From a checkpoint of a small image flow-matching model.
Model: 7.66M parameters, 32-pixel images, arch unet, norm groupnorm, activation relu, widths [64, 64, 128, 256].
Training: soap at rate 0.0016, 6100 steps, batches of 128.
Data: trained on regions of photos with short descriptions (Visual Genome), 203450 training examples, 3.8 epochs.
Rows from block 19, named by matrix and row number. Rows with one number belong to one channel. Each number is 200 + 30 x the weight over its row's rms, rounded and kept within 0 to 999. All counts start at 0. After the name is the row's rms in percent of the matrix's.
# convs0: first 3x3 conv (model.decb.1.2.convs.0.weight, 64x64x3x3), inputs 13-25, a 3x3 kernel for each
# convs1: second 3x3 conv (model.decb.1.2.convs.1.weight, 64x64x3x3, transposed), outputs 13-25, a 3x3 kernel for each
convs0.11,173,239,199,220,217,200,204,200,199,256,200,200,200,200,200,200,200,200,200,200,200,200,200,200,200,200,200,200,209,209,224,209,260,215,207,172,192,200,200,200,200,200,200,200,200,200,196,250,246,198,200,208,161,219,223,203,201,229,201,188,206,209,190,218,197,198,200,226,192,198,214,191,199,200,200,200,199,200,200,200,199,200,231,196,217,258,178,173,200,254,233,210,207,161,202,202,174,174,233,193,171,229,200,203,226,256,219,202,205,206,204,188,310,166,45,212,197,202
convs1.11,183,200,200,200,201,197,196,228,200,189,199,200,200,199,200,199,200,200,200,200,200,200,200,199,200,200,200,200,201,197,178,212,171,195,200,199,201,199,184,197,240,195,200,233,201,190,198,198,226,200,201,207,202,200,197,209,200,205,201,201,168,201,200,200,230,186,199,199,199,193,193,208,194,200,200,200,196,200,199,200,200,200,199,204,226,210,180,88,187,207,242,199,200,194,170,197,266,229,206,196,200,197,200,206,195,172,231,163,118,198,225,112,375,226,0,199,216,193
convs0.12,140,184,229,202,147,219,191,192,201,255,200,200,200,200,200,200,200,200,200,200,200,200,200,200,200,200,200,200,269,190,197,279,165,209,276,161,169,200,202,200,200,200,200,200,200,200,73,254,206,54,297,222,170,235,246,240,252,187,199,199,189,182,198,174,201,197,197,180,210,198,199,203,200,200,200,200,200,200,200,200,200,200,230,158,162,201,197,198,234,210,204,163,295,250,194,205,197,199,245,224,187,200,183,204,185,210,162,222,228,198,212,231,170,219,261,211,284,204
convs1.12,160,236,105,212,309,200,200,225,147,222,200,199,218,202,199,200,203,203,200,201,200,200,201,199,200,200,200,200,195,186,200,184,201,210,181,171,197,200,174,199,212,172,220,158,117,190,198,202,203,201,203,200,202,209,203,184,157,200,200,197,198,197,159,214,219,243,138,214,241,190,140,256,198,200,194,200,200,200,204,200,183,200,201,189,209,211,194,224,201,147,218,198,200,200,200,209,189,200,88,218,196,91,201,199,226,182,197,198,212,168,174,207,203,200,280,125,152,352
convs0.14,044,205,203,226,186,201,214,202,199,192,200,200,200,200,200,200,200,200,200,200,200,200,200,200,200,200,200,200,186,193,201,261,201,200,211,202,82,200,200,200,200,200,200,200,200,200,199,193,0,166,174,153,210,212,188,184,183,191,152,172,204,200,200,205,196,198,208,199,219,201,196,195,185,200,200,200,200,200,200,200,200,200,188,209,196,194,178,194,199,203,200,222,200,197,200,200,192,196,199,184,202,209,208,195,201,202,191,199,202,194,198,200,180,189,127,202,198,182
convs1.14,072,184,201,196,209,198,200,193,195,171,202,200,200,200,200,196,200,199,199,200,200,199,200,200,200,200,200,200,211,200,205,199,208,200,191,200,199,146,199,225,204,250,251,202,218,193,201,200,204,202,214,165,200,199,124,204,216,204,196,197,187,203,200,208,203,199,221,194,199,199,202,197,206,199,200,200,200,202,198,200,199,200,201,194,202,206,189,199,211,201,206,202,187,227,198,195,217,200,190,198,200,201,214,204,188,212,197,192,198,199,200,210,199,199,191,210,199,176
convs0.16,177,186,192,145,216,211,199,140,218,185,200,200,200,200,200,200,200,200,200,200,200,200,200,200,200,200,200,200,161,182,191,219,206,204,206,202,185,200,201,200,200,200,200,200,199,200,232,200,207,200,82,290,117,198,283,221,217,169,246,203,199,206,204,200,197,200,202,205,203,199,202,219,199,200,200,200,200,200,201,200,198,200,209,213,216,182,203,174,198,200,196,206,189,213,203,216,149,205,193,203,205,171,199,214,233,205,132,208,182,86,149,260,202,205,193,229,232,200
convs1.16,133,199,191,236,197,199,192,203,188,235,200,201,200,206,201,200,199,200,200,200,201,200,200,200,200,200,203,200,201,200,191,175,203,207,200,187,200,199,217,199,287,200,199,168,175,198,201,208,228,161,281,200,200,220,127,192,200,203,205,234,200,199,201,197,157,204,226,206,177,208,200,331,186,200,228,200,200,199,200,199,200,201,207,212,58,198,228,195,224,135,200,200,199,201,203,217,189,194,215,135,200,183,197,202,253,161,200,204,202,200,159,158,201,206,224,155,278,452
convs0.18,023,178,148,179,200,200,203,203,199,183,200,200,200,200,200,200,200,200,200,200,200,200,200,200,200,200,200,200,153,109,193,189,211,213,291,201,220,200,200,200,200,200,200,200,200,200,246,180,199,203,18,199,200,177,195,222,213,198,195,200,200,197,190,201,192,199,204,201,203,202,203,201,200,200,200,200,200,200,200,200,200,200,193,196,193,200,199,184,206,202,153,199,145,200,200,209,190,181,198,213,203,205,240,190,200,177,201,184,145,209,208,200,203,202,200,200,197,196
convs1.18,030,200,204,195,199,198,175,196,192,199,200,200,200,201,200,199,200,197,200,200,198,200,200,200,199,200,200,200,210,201,202,200,209,200,194,211,205,189,202,199,192,217,200,183,200,238,201,201,200,201,198,210,201,210,200,201,207,226,208,200,199,200,200,199,205,201,203,196,196,203,203,208,205,200,200,200,198,200,200,200,199,200,200,198,200,203,202,195,198,206,198,206,200,201,200,201,183,200,198,199,200,200,202,206,201,192,201,181,200,199,202,198,192,200,197,196,190,200
convs0.19,013,175,200,199,221,204,201,200,200,200,200,200,200,200,200,200,200,200,200,200,200,200,200,200,200,200,200,200,178,147,200,196,215,205,204,203,217,200,200,200,200,200,200,200,200,200,261,199,200,200,183,201,200,199,0,200,200,126,186,199,189,199,196,200,196,196,205,198,201,204,231,227,199,201,200,199,199,200,200,201,200,200,198,197,202,198,197,199,200,202,200,200,200,203,201,225,198,175,200,223,199,200,199,194,199,196,197,159,152,141,200,196,208,202,199,204,198,203
convs1.19,014,200,198,200,417,205,209,201,200,201,201,200,199,199,200,200,199,200,200,200,200,200,200,200,200,200,200,200,200,198,200,215,201,200,199,200,204,202,202,195,201,202,143,204,204,196,200,199,197,192,200,200,205,200,196,200,200,203,204,200,200,197,198,199,201,201,196,198,203,200,198,199,199,200,200,200,200,200,200,200,200,200,211,201,218,198,181,185,213,203,200,198,199,197,200,200,201,199,200,201,200,199,201,200,201,200,201,201,200,201,200,202,204,203,202,209,203,209
convs0.20,186,189,227,206,205,185,254,200,200,213,200,200,200,200,200,200,200,200,200,200,200,199,200,200,200,185,200,200,198,207,215,223,371,185,189,200,204,200,200,200,200,200,200,193,200,200,175,214,236,200,200,313,197,200,211,203,194,202,181,144,204,190,196,197,207,189,189,205,176,204,190,210,202,200,200,231,198,178,197,200,202,200,238,202,159,150,224,198,216,201,199,212,193,217,231,204,96,186,202,215,207,217,195,207,202,196,183,197,192,200,188,228,226,251,265,195,184,201
convs1.20,171,198,144,213,196,191,200,196,197,200,200,208,199,201,206,244,199,201,200,200,200,200,198,200,200,200,200,200,205,208,208,200,204,201,203,181,202,199,201,204,178,187,243,172,224,209,200,202,200,202,200,200,200,199,205,200,199,153,200,207,200,200,200,197,196,233,201,226,193,189,200,212,191,199,204,200,200,200,200,176,200,200,201,206,192,145,205,279,232,211,194,200,194,201,252,199,121,161,201,200,190,199,227,229,223,84,206,177,198,154,206,219,168,205,203,198,200,206
convs0.25,189,212,127,211,249,201,197,201,235,249,200,200,200,200,200,200,200,200,200,200,200,200,200,200,200,200,200,200,132,189,240,240,246,201,223,203,101,200,200,199,200,200,200,200,200,200,353,211,158,150,198,282,102,210,270,200,181,197,203,148,212,282,206,202,190,186,213,194,203,204,203,203,197,200,200,200,200,200,200,200,200,200,202,188,196,195,211,228,201,189,204,224,202,170,198,234,161,170,204,205,193,223,209,200,204,184,188,196,207,194,187,266,228,193,188,204,178,47
convs1.25,155,221,203,199,202,209,184,200,215,160,199,200,200,201,200,198,201,200,200,200,200,200,201,200,201,200,200,199,267,200,183,201,196,201,199,197,201,255,211,170,250,200,199,175,217,193,177,202,204,198,198,193,200,188,201,270,201,90,171,230,200,201,199,224,207,176,227,174,200,192,225,201,208,201,200,198,200,200,200,200,200,200,200,180,216,257,225,194,199,200,206,206,200,207,239,199,198,193,201,222,315,202,211,207,201,165,150,216,192,406,261,141,214,205,159,153,200,202
convs0.27,039,196,174,198,201,200,197,200,202,200,200,200,200,200,200,200,200,200,200,200,200,200,200,200,200,200,200,200,200,200,328,242,202,208,206,203,200,200,200,200,200,200,200,200,200,200,202,199,92,196,199,205,151,275,278,198,195,195,200,156,200,562,199,196,200,198,202,200,200,213,201,206,200,200,200,200,200,200,200,200,200,200,239,199,201,205,200,202,200,200,200,201,204,209,200,200,199,200,216,200,201,246,214,200,194,181,165,199,199,220,200,280,200,201,199,202,200,202
convs1.27,042,210,202,200,198,202,200,203,201,198,200,198,200,202,201,200,200,198,202,201,200,199,200,200,200,197,199,200,201,199,195,204,187,212,199,211,199,188,202,200,200,144,193,175,185,255,197,200,198,203,200,211,201,202,199,197,201,50,198,201,142,199,203,200,180,198,221,203,199,200,205,177,207,199,194,200,200,200,200,200,199,200,196,199,219,200,152,184,219,198,273,202,200,198,195,199,201,200,198,201,200,196,168,200,213,237,199,199,196,230,199,193,200,204,149,82,202,199
convs0.28,120,201,187,200,200,206,219,188,201,189,200,200,200,200,200,200,200,200,200,200,200,200,200,200,200,200,200,200,183,226,92,213,201,140,203,214,211,200,200,200,200,201,200,200,200,200,199,200,177,258,203,231,275,200,191,326,236,209,199,206,284,198,165,239,198,200,198,205,195,192,198,198,203,200,200,200,200,200,200,200,200,200,229,209,242,172,268,197,185,197,199,220,202,161,185,190,178,184,175,207,220,281,305,170,234,230,201,210,196,229,232,201,182,194,274,194,147,206
convs1.28,122,142,203,226,194,205,229,174,143,204,200,203,200,203,200,200,199,201,200,203,200,200,200,200,200,200,201,201,208,210,207,200,177,196,261,198,198,207,198,211,200,197,201,199,203,210,206,201,140,201,199,127,240,210,200,200,200,193,199,199,199,196,177,134,213,200,191,209,199,157,197,197,200,200,200,201,200,200,200,198,200,202,200,196,200,194,173,225,169,206,199,206,195,195,200,199,264,197,200,201,201,200,216,197,186,230,200,139,200,198,203,202,82,201,194,182,200,207
convs0.29,096,153,197,206,203,219,268,154,203,205,200,200,200,200,200,200,200,200,200,200,200,200,200,200,200,201,200,200,211,226,195,266,208,224,280,193,206,200,200,200,200,200,200,197,199,200,195,179,204,200,256,287,188,149,213,200,223,202,206,197,201,207,200,213,238,200,178,246,151,197,176,185,244,200,200,200,199,200,200,200,200,200,217,181,197,309,214,189,197,198,235,178,203,199,126,240,232,239,203,151,207,246,200,181,207,174,200,203,200,193,244,201,201,238,158,202,171,208
convs1.29,117,197,200,203,200,201,204,208,196,191,200,200,203,200,200,200,200,200,200,200,200,200,200,200,200,200,200,200,200,209,196,197,152,184,200,198,200,198,216,199,235,200,196,206,195,197,201,201,200,199,200,199,199,200,201,200,200,205,202,201,200,202,195,194,202,203,211,104,169,227,200,183,200,200,203,200,199,198,199,200,200,200,185,197,188,558,214,0,193,200,201,204,203,200,242,200,195,203,200,204,201,200,187,177,209,212,202,193,197,187,200,200,200,210,196,206,199,199
convs0.31,105,234,186,202,232,194,203,218,127,92,200,200,200,200,200,200,200,200,200,200,200,200,200,200,200,200,200,200,219,205,202,226,201,225,268,201,194,200,201,200,200,200,201,200,200,200,188,199,176,199,239,206,212,211,203,290,215,186,322,200,199,162,185,200,198,190,198,203,209,196,199,191,214,200,200,200,200,200,200,200,200,200,200,198,227,177,201,200,192,194,214,200,198,129,156,232,220,261,244,257,203,220,215,212,193,194,168,194,123,295,290,238,169,192,201,177,198,125
convs1.31,140,301,234,203,214,255,207,191,224,158,192,200,200,200,204,199,203,197,218,200,200,201,200,200,200,200,201,200,156,189,195,199,200,197,204,200,208,202,206,197,198,198,205,196,187,202,177,199,191,193,199,201,201,201,214,192,199,200,202,193,186,200,197,187,183,193,200,115,200,204,213,222,183,187,200,200,202,201,200,200,200,199,205,201,214,243,176,196,196,184,202,169,177,198,203,199,206,237,199,206,235,170,206,265,232,201,179,240,153,204,250,201,205,196,184,163,203,161
convs0.34,238,192,200,161,207,183,207,200,225,178,200,200,200,200,200,200,200,200,200,200,200,200,200,200,200,187,200,200,204,220,197,199,192,148,202,150,198,200,200,200,200,200,200,200,200,200,173,200,202,199,180,190,205,190,162,200,210,203,225,203,212,229,217,165,211,240,201,202,194,199,205,200,200,200,200,200,200,104,200,200,200,199,199,231,174,201,194,200,217,219,217,186,140,190,198,204,189,157,266,200,216,249,203,200,281,88,196,201,221,220,293,220,199,186,200,177,186,201
convs1.34,170,211,198,200,203,196,226,199,199,200,200,199,200,199,209,199,200,200,200,200,200,200,200,200,201,200,202,172,200,201,203,202,201,201,202,199,202,199,276,205,247,209,193,200,205,199,201,188,195,200,201,202,199,198,200,200,198,200,200,200,173,200,188,226,200,203,202,207,202,211,194,182,200,200,200,200,200,211,200,200,200,200,218,469,201,199,199,200,206,177,202,200,200,200,202,199,201,200,202,199,197,199,200,200,201,201,196,200,203,203,202,212,200,196,200,205,193,200
convs0.35,085,200,200,203,277,200,201,204,200,96,200,200,200,200,200,200,200,200,200,200,200,200,200,200,200,200,200,200,203,225,181,200,211,238,251,205,197,200,200,200,200,200,200,200,200,200,151,198,208,145,234,278,258,238,213,218,200,189,200,200,199,200,200,203,200,206,205,199,200,203,201,205,199,200,200,200,200,197,201,200,200,200,198,177,200,120,198,198,200,195,203,200,222,204,205,200,197,194,200,226,242,198,200,200,200,200,117,200,190,220,200,78,195,200,200,194,155,200
convs1.35,100,203,199,196,198,194,209,196,197,202,200,199,201,200,200,200,200,200,200,200,200,200,200,200,200,200,200,200,200,206,202,200,200,206,199,200,200,208,196,202,204,193,179,183,200,244,200,199,202,200,200,200,200,200,201,200,217,200,197,198,198,200,200,202,283,188,204,211,155,192,202,207,197,200,198,200,200,200,200,200,200,201,199,199,201,200,201,238,208,281,205,200,204,201,200,200,98,200,212,200,199,200,199,204,215,200,199,205,201,201,327,210,200,200,215,424,201,93