config.toml
arch = "unet"
scale_shift_norm = true
shampoo_beta = 0.999
max_precond_dim = 1024
merge_dims = true
grad_clip = 1.0
ema_decay = 0.99
Rows from block 6, named by matrix and row number. Rows with one number belong to one channel. Each number is 128 + 32 x the weight over its row's rms, rounded and kept within 0 to 255. All counts start at 0. Numbers have three digits each. After the name is the row's rms in percent of the matrix's.
# convs0: first 3x3 conv (model.enc.2.0.convs.0.weight, 128x128x3x3), inputs 16-31, a 3x3 kernel for each
# convs1: second 3x3 conv (model.enc.2.0.convs.1.weight, 128x128x3x3, transposed), outputs 16-31, a 3x3 kernel for each
convs0.6 281:128128128128128128128128128141129125136128126124127113128128128128128128128128128128128128128128128128128128128128128128128128128128128128128128128128128128128128128128128128128128128128128128128128128128128128128128128128128128128128128128128128128128128128128128128128128128128128128128128128128128128128128128128128128128128128128128128128128128128128128128128128128128128128132128127127128127127128122128128128128128128128128128
convs1.6 219:128128128128128128128128128102113097074123129142058203128128128128128128128128128128128128128128128128128128128128128128128128128128128128128128128128128128128128128128128128128128128128128128128128128128128128128128128128128128128128128128128128128128128128128128128128128128128128128128128128128128128128128128128128128128128128128128128128128128128128128128128128128128128128128128178127128129000000129128128128128128128128128128
convs0.10 310:128128128128128128128128128128128128128128128128128128128128128128128128128128128128128128128128128128128128128128128128128128128128128128128128128128128128128128128128128128128128128128128128128128128128128128128128128128128128128128128128128128128128128128128128128128128128128128128128128128128128128128128128128128128128128128128128128128128128128128128128128128128128128128128128128128128128128128128128128128128128128128128128
convs1.10 042:128128128128128128128128128125082124164128135076026068128128128128128128128128128128128128128128128128128128128128128128128128128128128128128128128128128128128128128128128128128128128128128128128128128128128128128128128128128128128128128128128128128128128128128128128128128128128128128128128128128128128128128128128128128128128128128128128128128128128128128128128128128128128128128128128128128128128128128128128128128128128128128128
convs0.14 589:128128128128128128128128128000128128128128128255128128128128128128128128128128128128128128128128128128128128128128128128128128128128128128128128128128128128128128128128128128128128128128128128128128128128128128128128128128128128128128128128128128128128128128128128128128128128128128128128128128128128128128128128128128128128128128128128128128128128128128128128128128128128128128128128128128128128128128128128128128128128128128128128
convs1.14 053:128128128128128128128128128127128127130130129128118126128128128128128128128128128128128128128128128128128128128128128128128128128128128128128128128128128128128128128128128128128128128128128128128128128128128128128128128128128128128128128128128128128128128128128128128128128128128128128128128128128128128128128128128128128128128128128128128128128128128128128128128128128128128128128128128128128128128128128128128128128128128128128128
convs0.17 034:128128128128128128128128128128128128128128128128128128128128128128128128128128128128128128128128128128128128128128128128128128128128128128128128128128128128128128128128128128128128128128128128128128128128128128128128128128128128128128128128128128128128128128128128128128128128128128128128128128128128128128128128128128128128128128128128128128128128128128128128128128128128128128128128128128128128128128128128128128128128128128128128
convs1.17 007:128128128128128128128128128126127128147128130135125140128128128128128128128128128128128128128128128128128128128128128128128128128128128128128128128128128128128128128128128128128128128128128128128128128128128128128128128128128128128128128128128128128128128128128128128128128128128128128128128128128128128128128128128128128128128128128128128128128128128128128128128128128128128128128128128128128128128128128128128128128128128128128128
convs0.25 048:128128128128128128128128128128128128128128128128128128128128128128128128128128128128128128128128128128128128128128128128128128128128128128128128128128128128128128128128128128128128128128128128128128128128128128128128128128128128128128128128128128128128128128128128128128128128128128128128128128128128128128128128128128128128128128128128128128128128128128128128128128128128128128128128128128128128128128128128128128128128128128128128
convs1.25 176:128128128128128128128128128128128128128128128128128128128128128128128128128128128128128128128128128128128128128128128128128128128128128128128128128128128128128128128128128128128128128128128128128128128128128128128128128128128128128128128128128128128128128128128128128128128128128128128128128128128128128128128128128128128128128128128128128128128128128128128128128128128128128128128128128128128128128128128128128128128128128128128128
convs0.30 187:128128128128128128128128128185172117255255130099122089128128128128128128128128128128128128128128128128128128128128128128128128128128128128128128128128128128128128128128128128128128128128128128128128128128128128128128128128128128128128128128128128128128128128128128128128128128128128128128128128128128128128128128128128128128128128127128128128128128128128128128128128128128128128136129121222211129113126106128128128128128128128128128
convs1.30 289:128128128128128128128128128087000086136102242086181255128128128128128128128128128128128128128128128128128128128128128128128128128128128128128128128128128128128128128128128128128128128128101128128128128128128128128128128128128128128128128128128128128128128128128128128128128128128128128128128128128128128128128128128128128128128128128128128128128128128128128128128128128128128128127170133028128128000035093128128128128128128128128128
convs0.32 128:128128128128128128128128128129130103127128126126128111128128128128128128128128128128128128128128128128128128128128128128128128128128128128128128128128128128128128128128128128128128128128128128128128128128128128128129128128128128128128128128128128128128128128128128128128128128128128128128128128128128128128128128128128128128129128128127128128128128128128128128128128128128128128129129116125126127127128120128128128128128128128128128
convs1.32 186:128128128128128128128128128097140229113174154115134121128128128128128128128128128128128128128128128128128128128128128128128128128128128128128128128128128128128128128128128128128128128128128128128128128128128128128128128128128128128128128128128128128128128128128128128128128128128128128128128128128128128128128128128128128128128128128128128128128128128128128128128128128128128128127161171091128203000067129128128128128128128128128128
convs0.34 012:126126127128128128128128127255217143079100111130137136131130130127128128128128128128128128128128128128128128128128128128128128128128128128128128128128128128128128131129130128128128128128128125125127129129128128128128126126127128128127128128128130130129128128128128128128129128128128128128128128128127127127128128128128128128133129130127128128127128128125125127128128127128128127200179140100115121124129130129128129128128128128128128
convs1.34 118:128128128128128128128128128125129139128127094125000123128128128128128128128128128128128128128128128128128128128128128128128128128128128128128128128128128128128128128128128128128128128128128128128128128128128128128128128128128128128128128128128128128128128128128128128128128128128128128128128128128128128128128128128128128128128128128128128128128128128128128128128128128128128128128128128128128128128128128128128128128128128128128128
convs0.41 163:128128128128128128128128128130143000126176131127255144128128128128128128128128128128128128128128128128128128128128128128128128128128128128128128128128128128128128128128128128128128128128128128128128128128128128128128128128128128128128128128128128128128128128128128128128128128128128128128128128128128128128128128128128128128128128128128128128128128128128128128128128128128128128129131065127128130127246136128128128128128128128128128
convs1.41 173:128128128128128128128128128119176216191169180093000000128128128128128128128128128128128128128128128128128128128128128128128128128128128128128128128128128128128128137128128128128128128082128128128128128128128128128128128128128128128128128128128128128128128128128128128128128128128128128128128128128128128128128128128128128128128128128128128128128128128128128128128128128128128128153129255128088128012000128128128128128128128128128128
convs0.44 038:128128128128128128128128128128128128128128128128128128128128128128128128128128128128128128128128128128128128128128128128128128128128128128128128128128128128128128128128128128128128128128128128128128128128128128128128128128128128128128128128128128128128128128128128128128128128128128128128128128128128128128128128128128128128128128128128128128128128128128128128128128128128128128128128128128128128128128128128128128128128128128128128
convs1.44 161:128128128128128128128128128128128128128128128128128128128128128128128128128128128128128128128128128128128128128128128128128128128128128128128128128128128128128128128128128128128128128128128128128128128128128128128128128128128128128128128128128128128128128128128128128128128128128128128128128128128128128128128128128128128128128128128128128128128128128128128128128128128128128128128128128128128128128128128128128128128128128128128128
convs0.51 139:128128128128128128128128128124132129252255130089128123128128128128128128128128128128128128128128128128128128128128128128128128128128128128128128128128128128128128128128128128128128128128128128128128128128128128128128128128128128128128128128128128128128128128128128128128128128128128128128128128128128128128128128128128128128128128128128128128128128128128128128128128128128128128126129128128129128109129127128128128128128128128128128
convs1.51 156:128128128128128128128128128119138097108129102063128175128128128128128128128128128128128128128128128128128128128128128128128128128128128128128128128128128128128128128128128128128128128128128128128128128128128128128128128128128128128128128128128128128128128128128128128128128128128128128128128128128128128128128128128128128128128128128128128128128128128128128128128128128128128128128128128128128129000000000128128128128128128128128128
convs0.57 190:128128128128128128128128128253130122255135131126127044128128128128128128128128128128128128128128128128128128128128128128128128128128128128128128128128128128128128128128128128128128128128128128128128128128128128128128128128128128128128128128128128128128128128128128128128128128128128128128128128128128128128128128128128128128128128128128128128128128128128128128128128128128128128184129127255128128128128109128128128128128128128128128
convs1.57 279:128128128128128128128128128082047245096000146189191255128128128128128128128128128128128128128128128128128128128128128128128128128128128128128128128128128128128128128128128130128128128127128128128128128128128128128128128128128128128128128128128128128128128128128128128128128129128129128128128128128128128128128128128128128128128128128128128129128128128128128128128128128128128128128128130127126170127128129128128128128128128128128128
convs0.61 154:128128128128128128128128128131129128129128128128128128128128128128128128128128128128128128128128128128128128128128128128128128128128128128128128128128128128128128128128128128128128128128128128128128128128128128128128128128128128128128128128128128128128128128128128128128128128128128128128128128128128128128128128128128128128128128128128128128128128128128128128128128128128128128129128128128128128128128128128128128128128128128128128
convs1.61 229:128128128128128128128128128128128128128128128128128128128128128128128128128128128128128128128128128128128128128128128128128128128128128128128128128128128128128128128128128128128128128128128128128128128128128128128128128128128128128128128128128128128128128128128128128128128128128128128128128128128128128128128128128128128128128128128128128128128128128128128128128128128128128128128128128128128128128128128128128128128128128128128128
convs0.62 047:128128128128128128128128128128128128128128000128128128128128128128128128128128128128128128128128128128128128128128128128128128128128128128128128128128128128128128128128128128128128128128128128128128128128128128128128128128128128128128128128128128128128128128128128128128128128128128128128128128128128128128128128128128128128128128128128128128128128128128128128128128128128128128128128128128128128128128128128128128128128128128128128
convs1.62 035:128128128128128128128128128128128128128128128128128128128128128128128128128128128128128128128128128128128128128128128128128128128128128128128128128128128128128128128128128128128128128128128128128128128128128128128128128128128128128128128128128128128128128128128128128128128128128128128128128128128128128128128128128128128128128128128128128128128128128128128128128128128128128128128128128128128128128128128128128128128128128128128128
convs0.64 251:128128128128128128128128128128128128128128128128128128128128128128128128128128128128128128128128128128128128128128128128128128128128128128128128128128128128128128128128128128128128128128128128128128128128128128128128128128128128128128128128128128128128128128128128128128128128128128128128128128128128128128128128128128128128128128128128128128128128128128128128128128128128128128128128128128128128128128128128128128128128128128128128
convs1.64 083:128128128128128128128128128127125123128129129128128128128128128128128128128128128128128128128128128128128128128128128128128128128128128128128128128128128128128128128128128128128128128128128128128128128128128128128128128128128128128128128128128128128128128128128128128128128128128128128128128128128128128128128128128128128128128128128128128128128128128128128128128128128128128128128128128128128128128128128128128128128128128128128128
convs0.67 172:128128128128128128128128128136118035124118013120117000128128128128128128128128128128128128128128128128128128128128128128128128128128128128128128128128128128128128128128128128128128128128128128128128128128128128128128128128128128128128128128128128128128128128128128128128128128128128128128128128128128128128128128128128128128128128128128128128128128128128128128128128128128128128125123069126124053125123004128128128128128128128128128
convs1.67 493:128128128128128128128128128145222128196138128127125092128128128128128128128128128128128128128128128128128128128128128128128128128128128128128128128128128128128128135128128128128128128128085128128128128128128128128128128128128128128128128128128128128128128128128128128128129153128128147128128128128128128128128128128128128128128128128128128128128128108128128128128128128128128128128133166104128128066001001128128128128128128128128128
convs0.75 176:128128128128128128128128128145196130137231131065106111128128128128128128128128128128128128128128128128128128128128128128128128128128128128128128128128128128128128128128128128128128128128128127128128126128128128128128127128128127128128128128128128128128128128128128128128128128128128128128128128128128128128128128128128128128129128128128128128128128128127128128127128128128128128136129129132129129110117121128128128128128128128128128
convs1.75 210:128128128128128128128128128104124108102099111060149216128128128128128128128128128128128128128128128128128128128128128128128128128128128128128128128128128128128128128128128128128128128128128128128128128128128128128128128128128128128128128128128128128128128128128128128128128128128128128128128128128128128128128128128128128128128128128128128128128128128128128128128128128128128128128129158123118128094129129128128128128128128128128128
convs0.84 050:128128128128128128128128128128128128127127125127128126128128128128128128128128128128128128128128128128128128128128128128128128128128128128128128128128128128128128128128128128128128128128128128128128128128128128128128128128128128128128128128128128128128128128128128128128128128128128128128128128128128128128128128128128128128128128128128128128128128128128128128128128128128128128128128128127127127127128127128128128128128128128128128
convs1.84 076:128128128128128128128128128128128128128128128128128128128128128128128128128128128128128128128128128128128128128128128128128128128128128128128128128128128128128128128128128128128128128128128128128128128128128128128128128128128128128128128128128128128128128128128128128128128128128128128128128128128128128128128128128128128128128128128128128128128128128128128128128128128128128128128128128128128128128128128128128128128128128128128128
convs0.87 008:128128128127128128128128128147040099151150142137131119128127128128128128128128128128128128128128128128128128128128128128128128128128128128128128128128128128128128128126128129129128128128128128128129127127129127128130128128128127127128128128129128128128128128128128128128128128128128128128128128128128128128128128128128128128129125127129129128129127128128128128127127128128128129130097118138137133134130121128128128128128128128128128
convs1.87 021:128128128128128128128128128143124162123158239255137103128128128128128128128128128128128128128128128128128128128128128128128128128128128128128128128128128128128128128128128128128128128128128128128128128128128128128128128128128128128128128128128128128128128128128128128128128128128128128128128128128128128128128128128128128128128128128128128128128128128128128128128128128128128128128128128128128128128128128128128128128128128128128128
convs0.92 062:128128128128128128128128128032104122087129128128129128128128128128128128128128128128128128128128128128128128128128128128128128128128128128128128128128128128128128128128128128128128128128128128128128128128128128128128128128128128128128128128128128128128128128128128128128128128128128128128128128128128128128128128128128128128128128128128128128128128128128128128128128128128128128124125127127128128128128128128128128128128128128128128
convs1.92 049:128128128128128128128128128162074128255126128228123128128128128128128128128128128128128128128128128128128128128128128128128128128128128128128128128128128128128128128128128128128128128128128128128128128128128128128128128128128128128128128128128128128128128128128128128128128128128128128128128128128128128128128128128128128128128128128128128128128128128128128128128128128128128128128128129128128128128128128128128128128128128128128128
convs0.97 448:128128128128128128128128128128128128255128128128128128128128128128128128128128128128128128128128128128128128128128128128128128128128128128128128128128128128128128128128128128128128128128128128128128128128128128128128128128128128128128128128128128128128128128128128128128128128128128128128128128128128128128128128128128128128128128128128128128128128128128128128128128128128128128128128128128128128128128128128128128128128128128128128
convs1.97 070:128128128128128128128128128128128128128128128131130128128128128128128128128128128128128128128128128128128128128128128128128128128128128128128128128128128128128128128128128128128128128128128128128128128128128128128128128128128128128128128128128128128128128128128128128128128128128128128128128128128128128128128128128128128128128128128128128128128128128128128128128128128128128128128128128128128128128128128128128128128128128128128128
convs0.104 244:128129128128128128128128128102052141000000133136085137128127128128128128128128128128128128128128128128128128128128128128128128128128128128128128128128128128128128128127128128128128128128128129132129128128128128128128128130128128128128128128128128128128128128128128128128128128128128128128128128128128128128128128128128128128127127128129128128128128128128129128128128128128128128105096118058000131131121132128128128128128128128128128
convs1.104 662:128128128128128128128128128093183112125255086143212143128128128128128128128128128128128128128128128128128128128128128128128128128128128128128128128128128128128128128128128128128128127120128128128128128128128128128128128128128128128128128128128128128128128128128128128128129128126130128128132128127128128128128128128128128128128128128128128128128128128128128128128128128128128128128128130070075129034021078128128128128128128128128128
convs0.119 153:128128128128128128128128128134128129130128129125126125128128128128128128128128128128128128128128128128128128128128128128128128128128128128128128128128128128128128128128128128128128128128128128128128128128128128128128128128128128128128128128128128128128128128128128128128128128128128128128128128128128128128128128128128128128128128128128128128128128128128128128128128128128128128129128128129128128128128128128128128128128128128128128
convs1.119 184:128128128128128128128128128129128128126130129123138131128128128128128128128128128128128128128128128128128128128128128128128128128128128128128128128128128128128128128128128128128128128128128128128128128128128128128128128128128128128128128128128128128128128128128128128128128128128128128128128128128128128128128128128128128128128128128128128128128128128128128128128128128128128128128128255116121255128128128128128128128128128128128128
convs0.127 420:128128128128128128128128128255255255128128128128128128128128128128128128128128128128128128128128128128128128128128128128128128128128128128128128128128128128128128128128128128128128128128128128128128128128128128128128128128128128128128128128128128128128128128128128128128128128128128128128128128128128128128128128128128128128128128128128128128128128128128128128128128128128128128128128128128128128128128128128128128128128128128128128
convs1.127 262:128128128128128128128128128128128128128128128128128128128128128128128128128128128128128128128128128128128128128128128128128128128128128128128128128128128128128128128128128128128128128128128128128128128128128128128128128128128128128128128128128128128128128128128128128128128128128128128128128128128128128128128128128128128128128128128128128128128128128128128128128128128128128128128128128128128128128128128128128128128128128128128128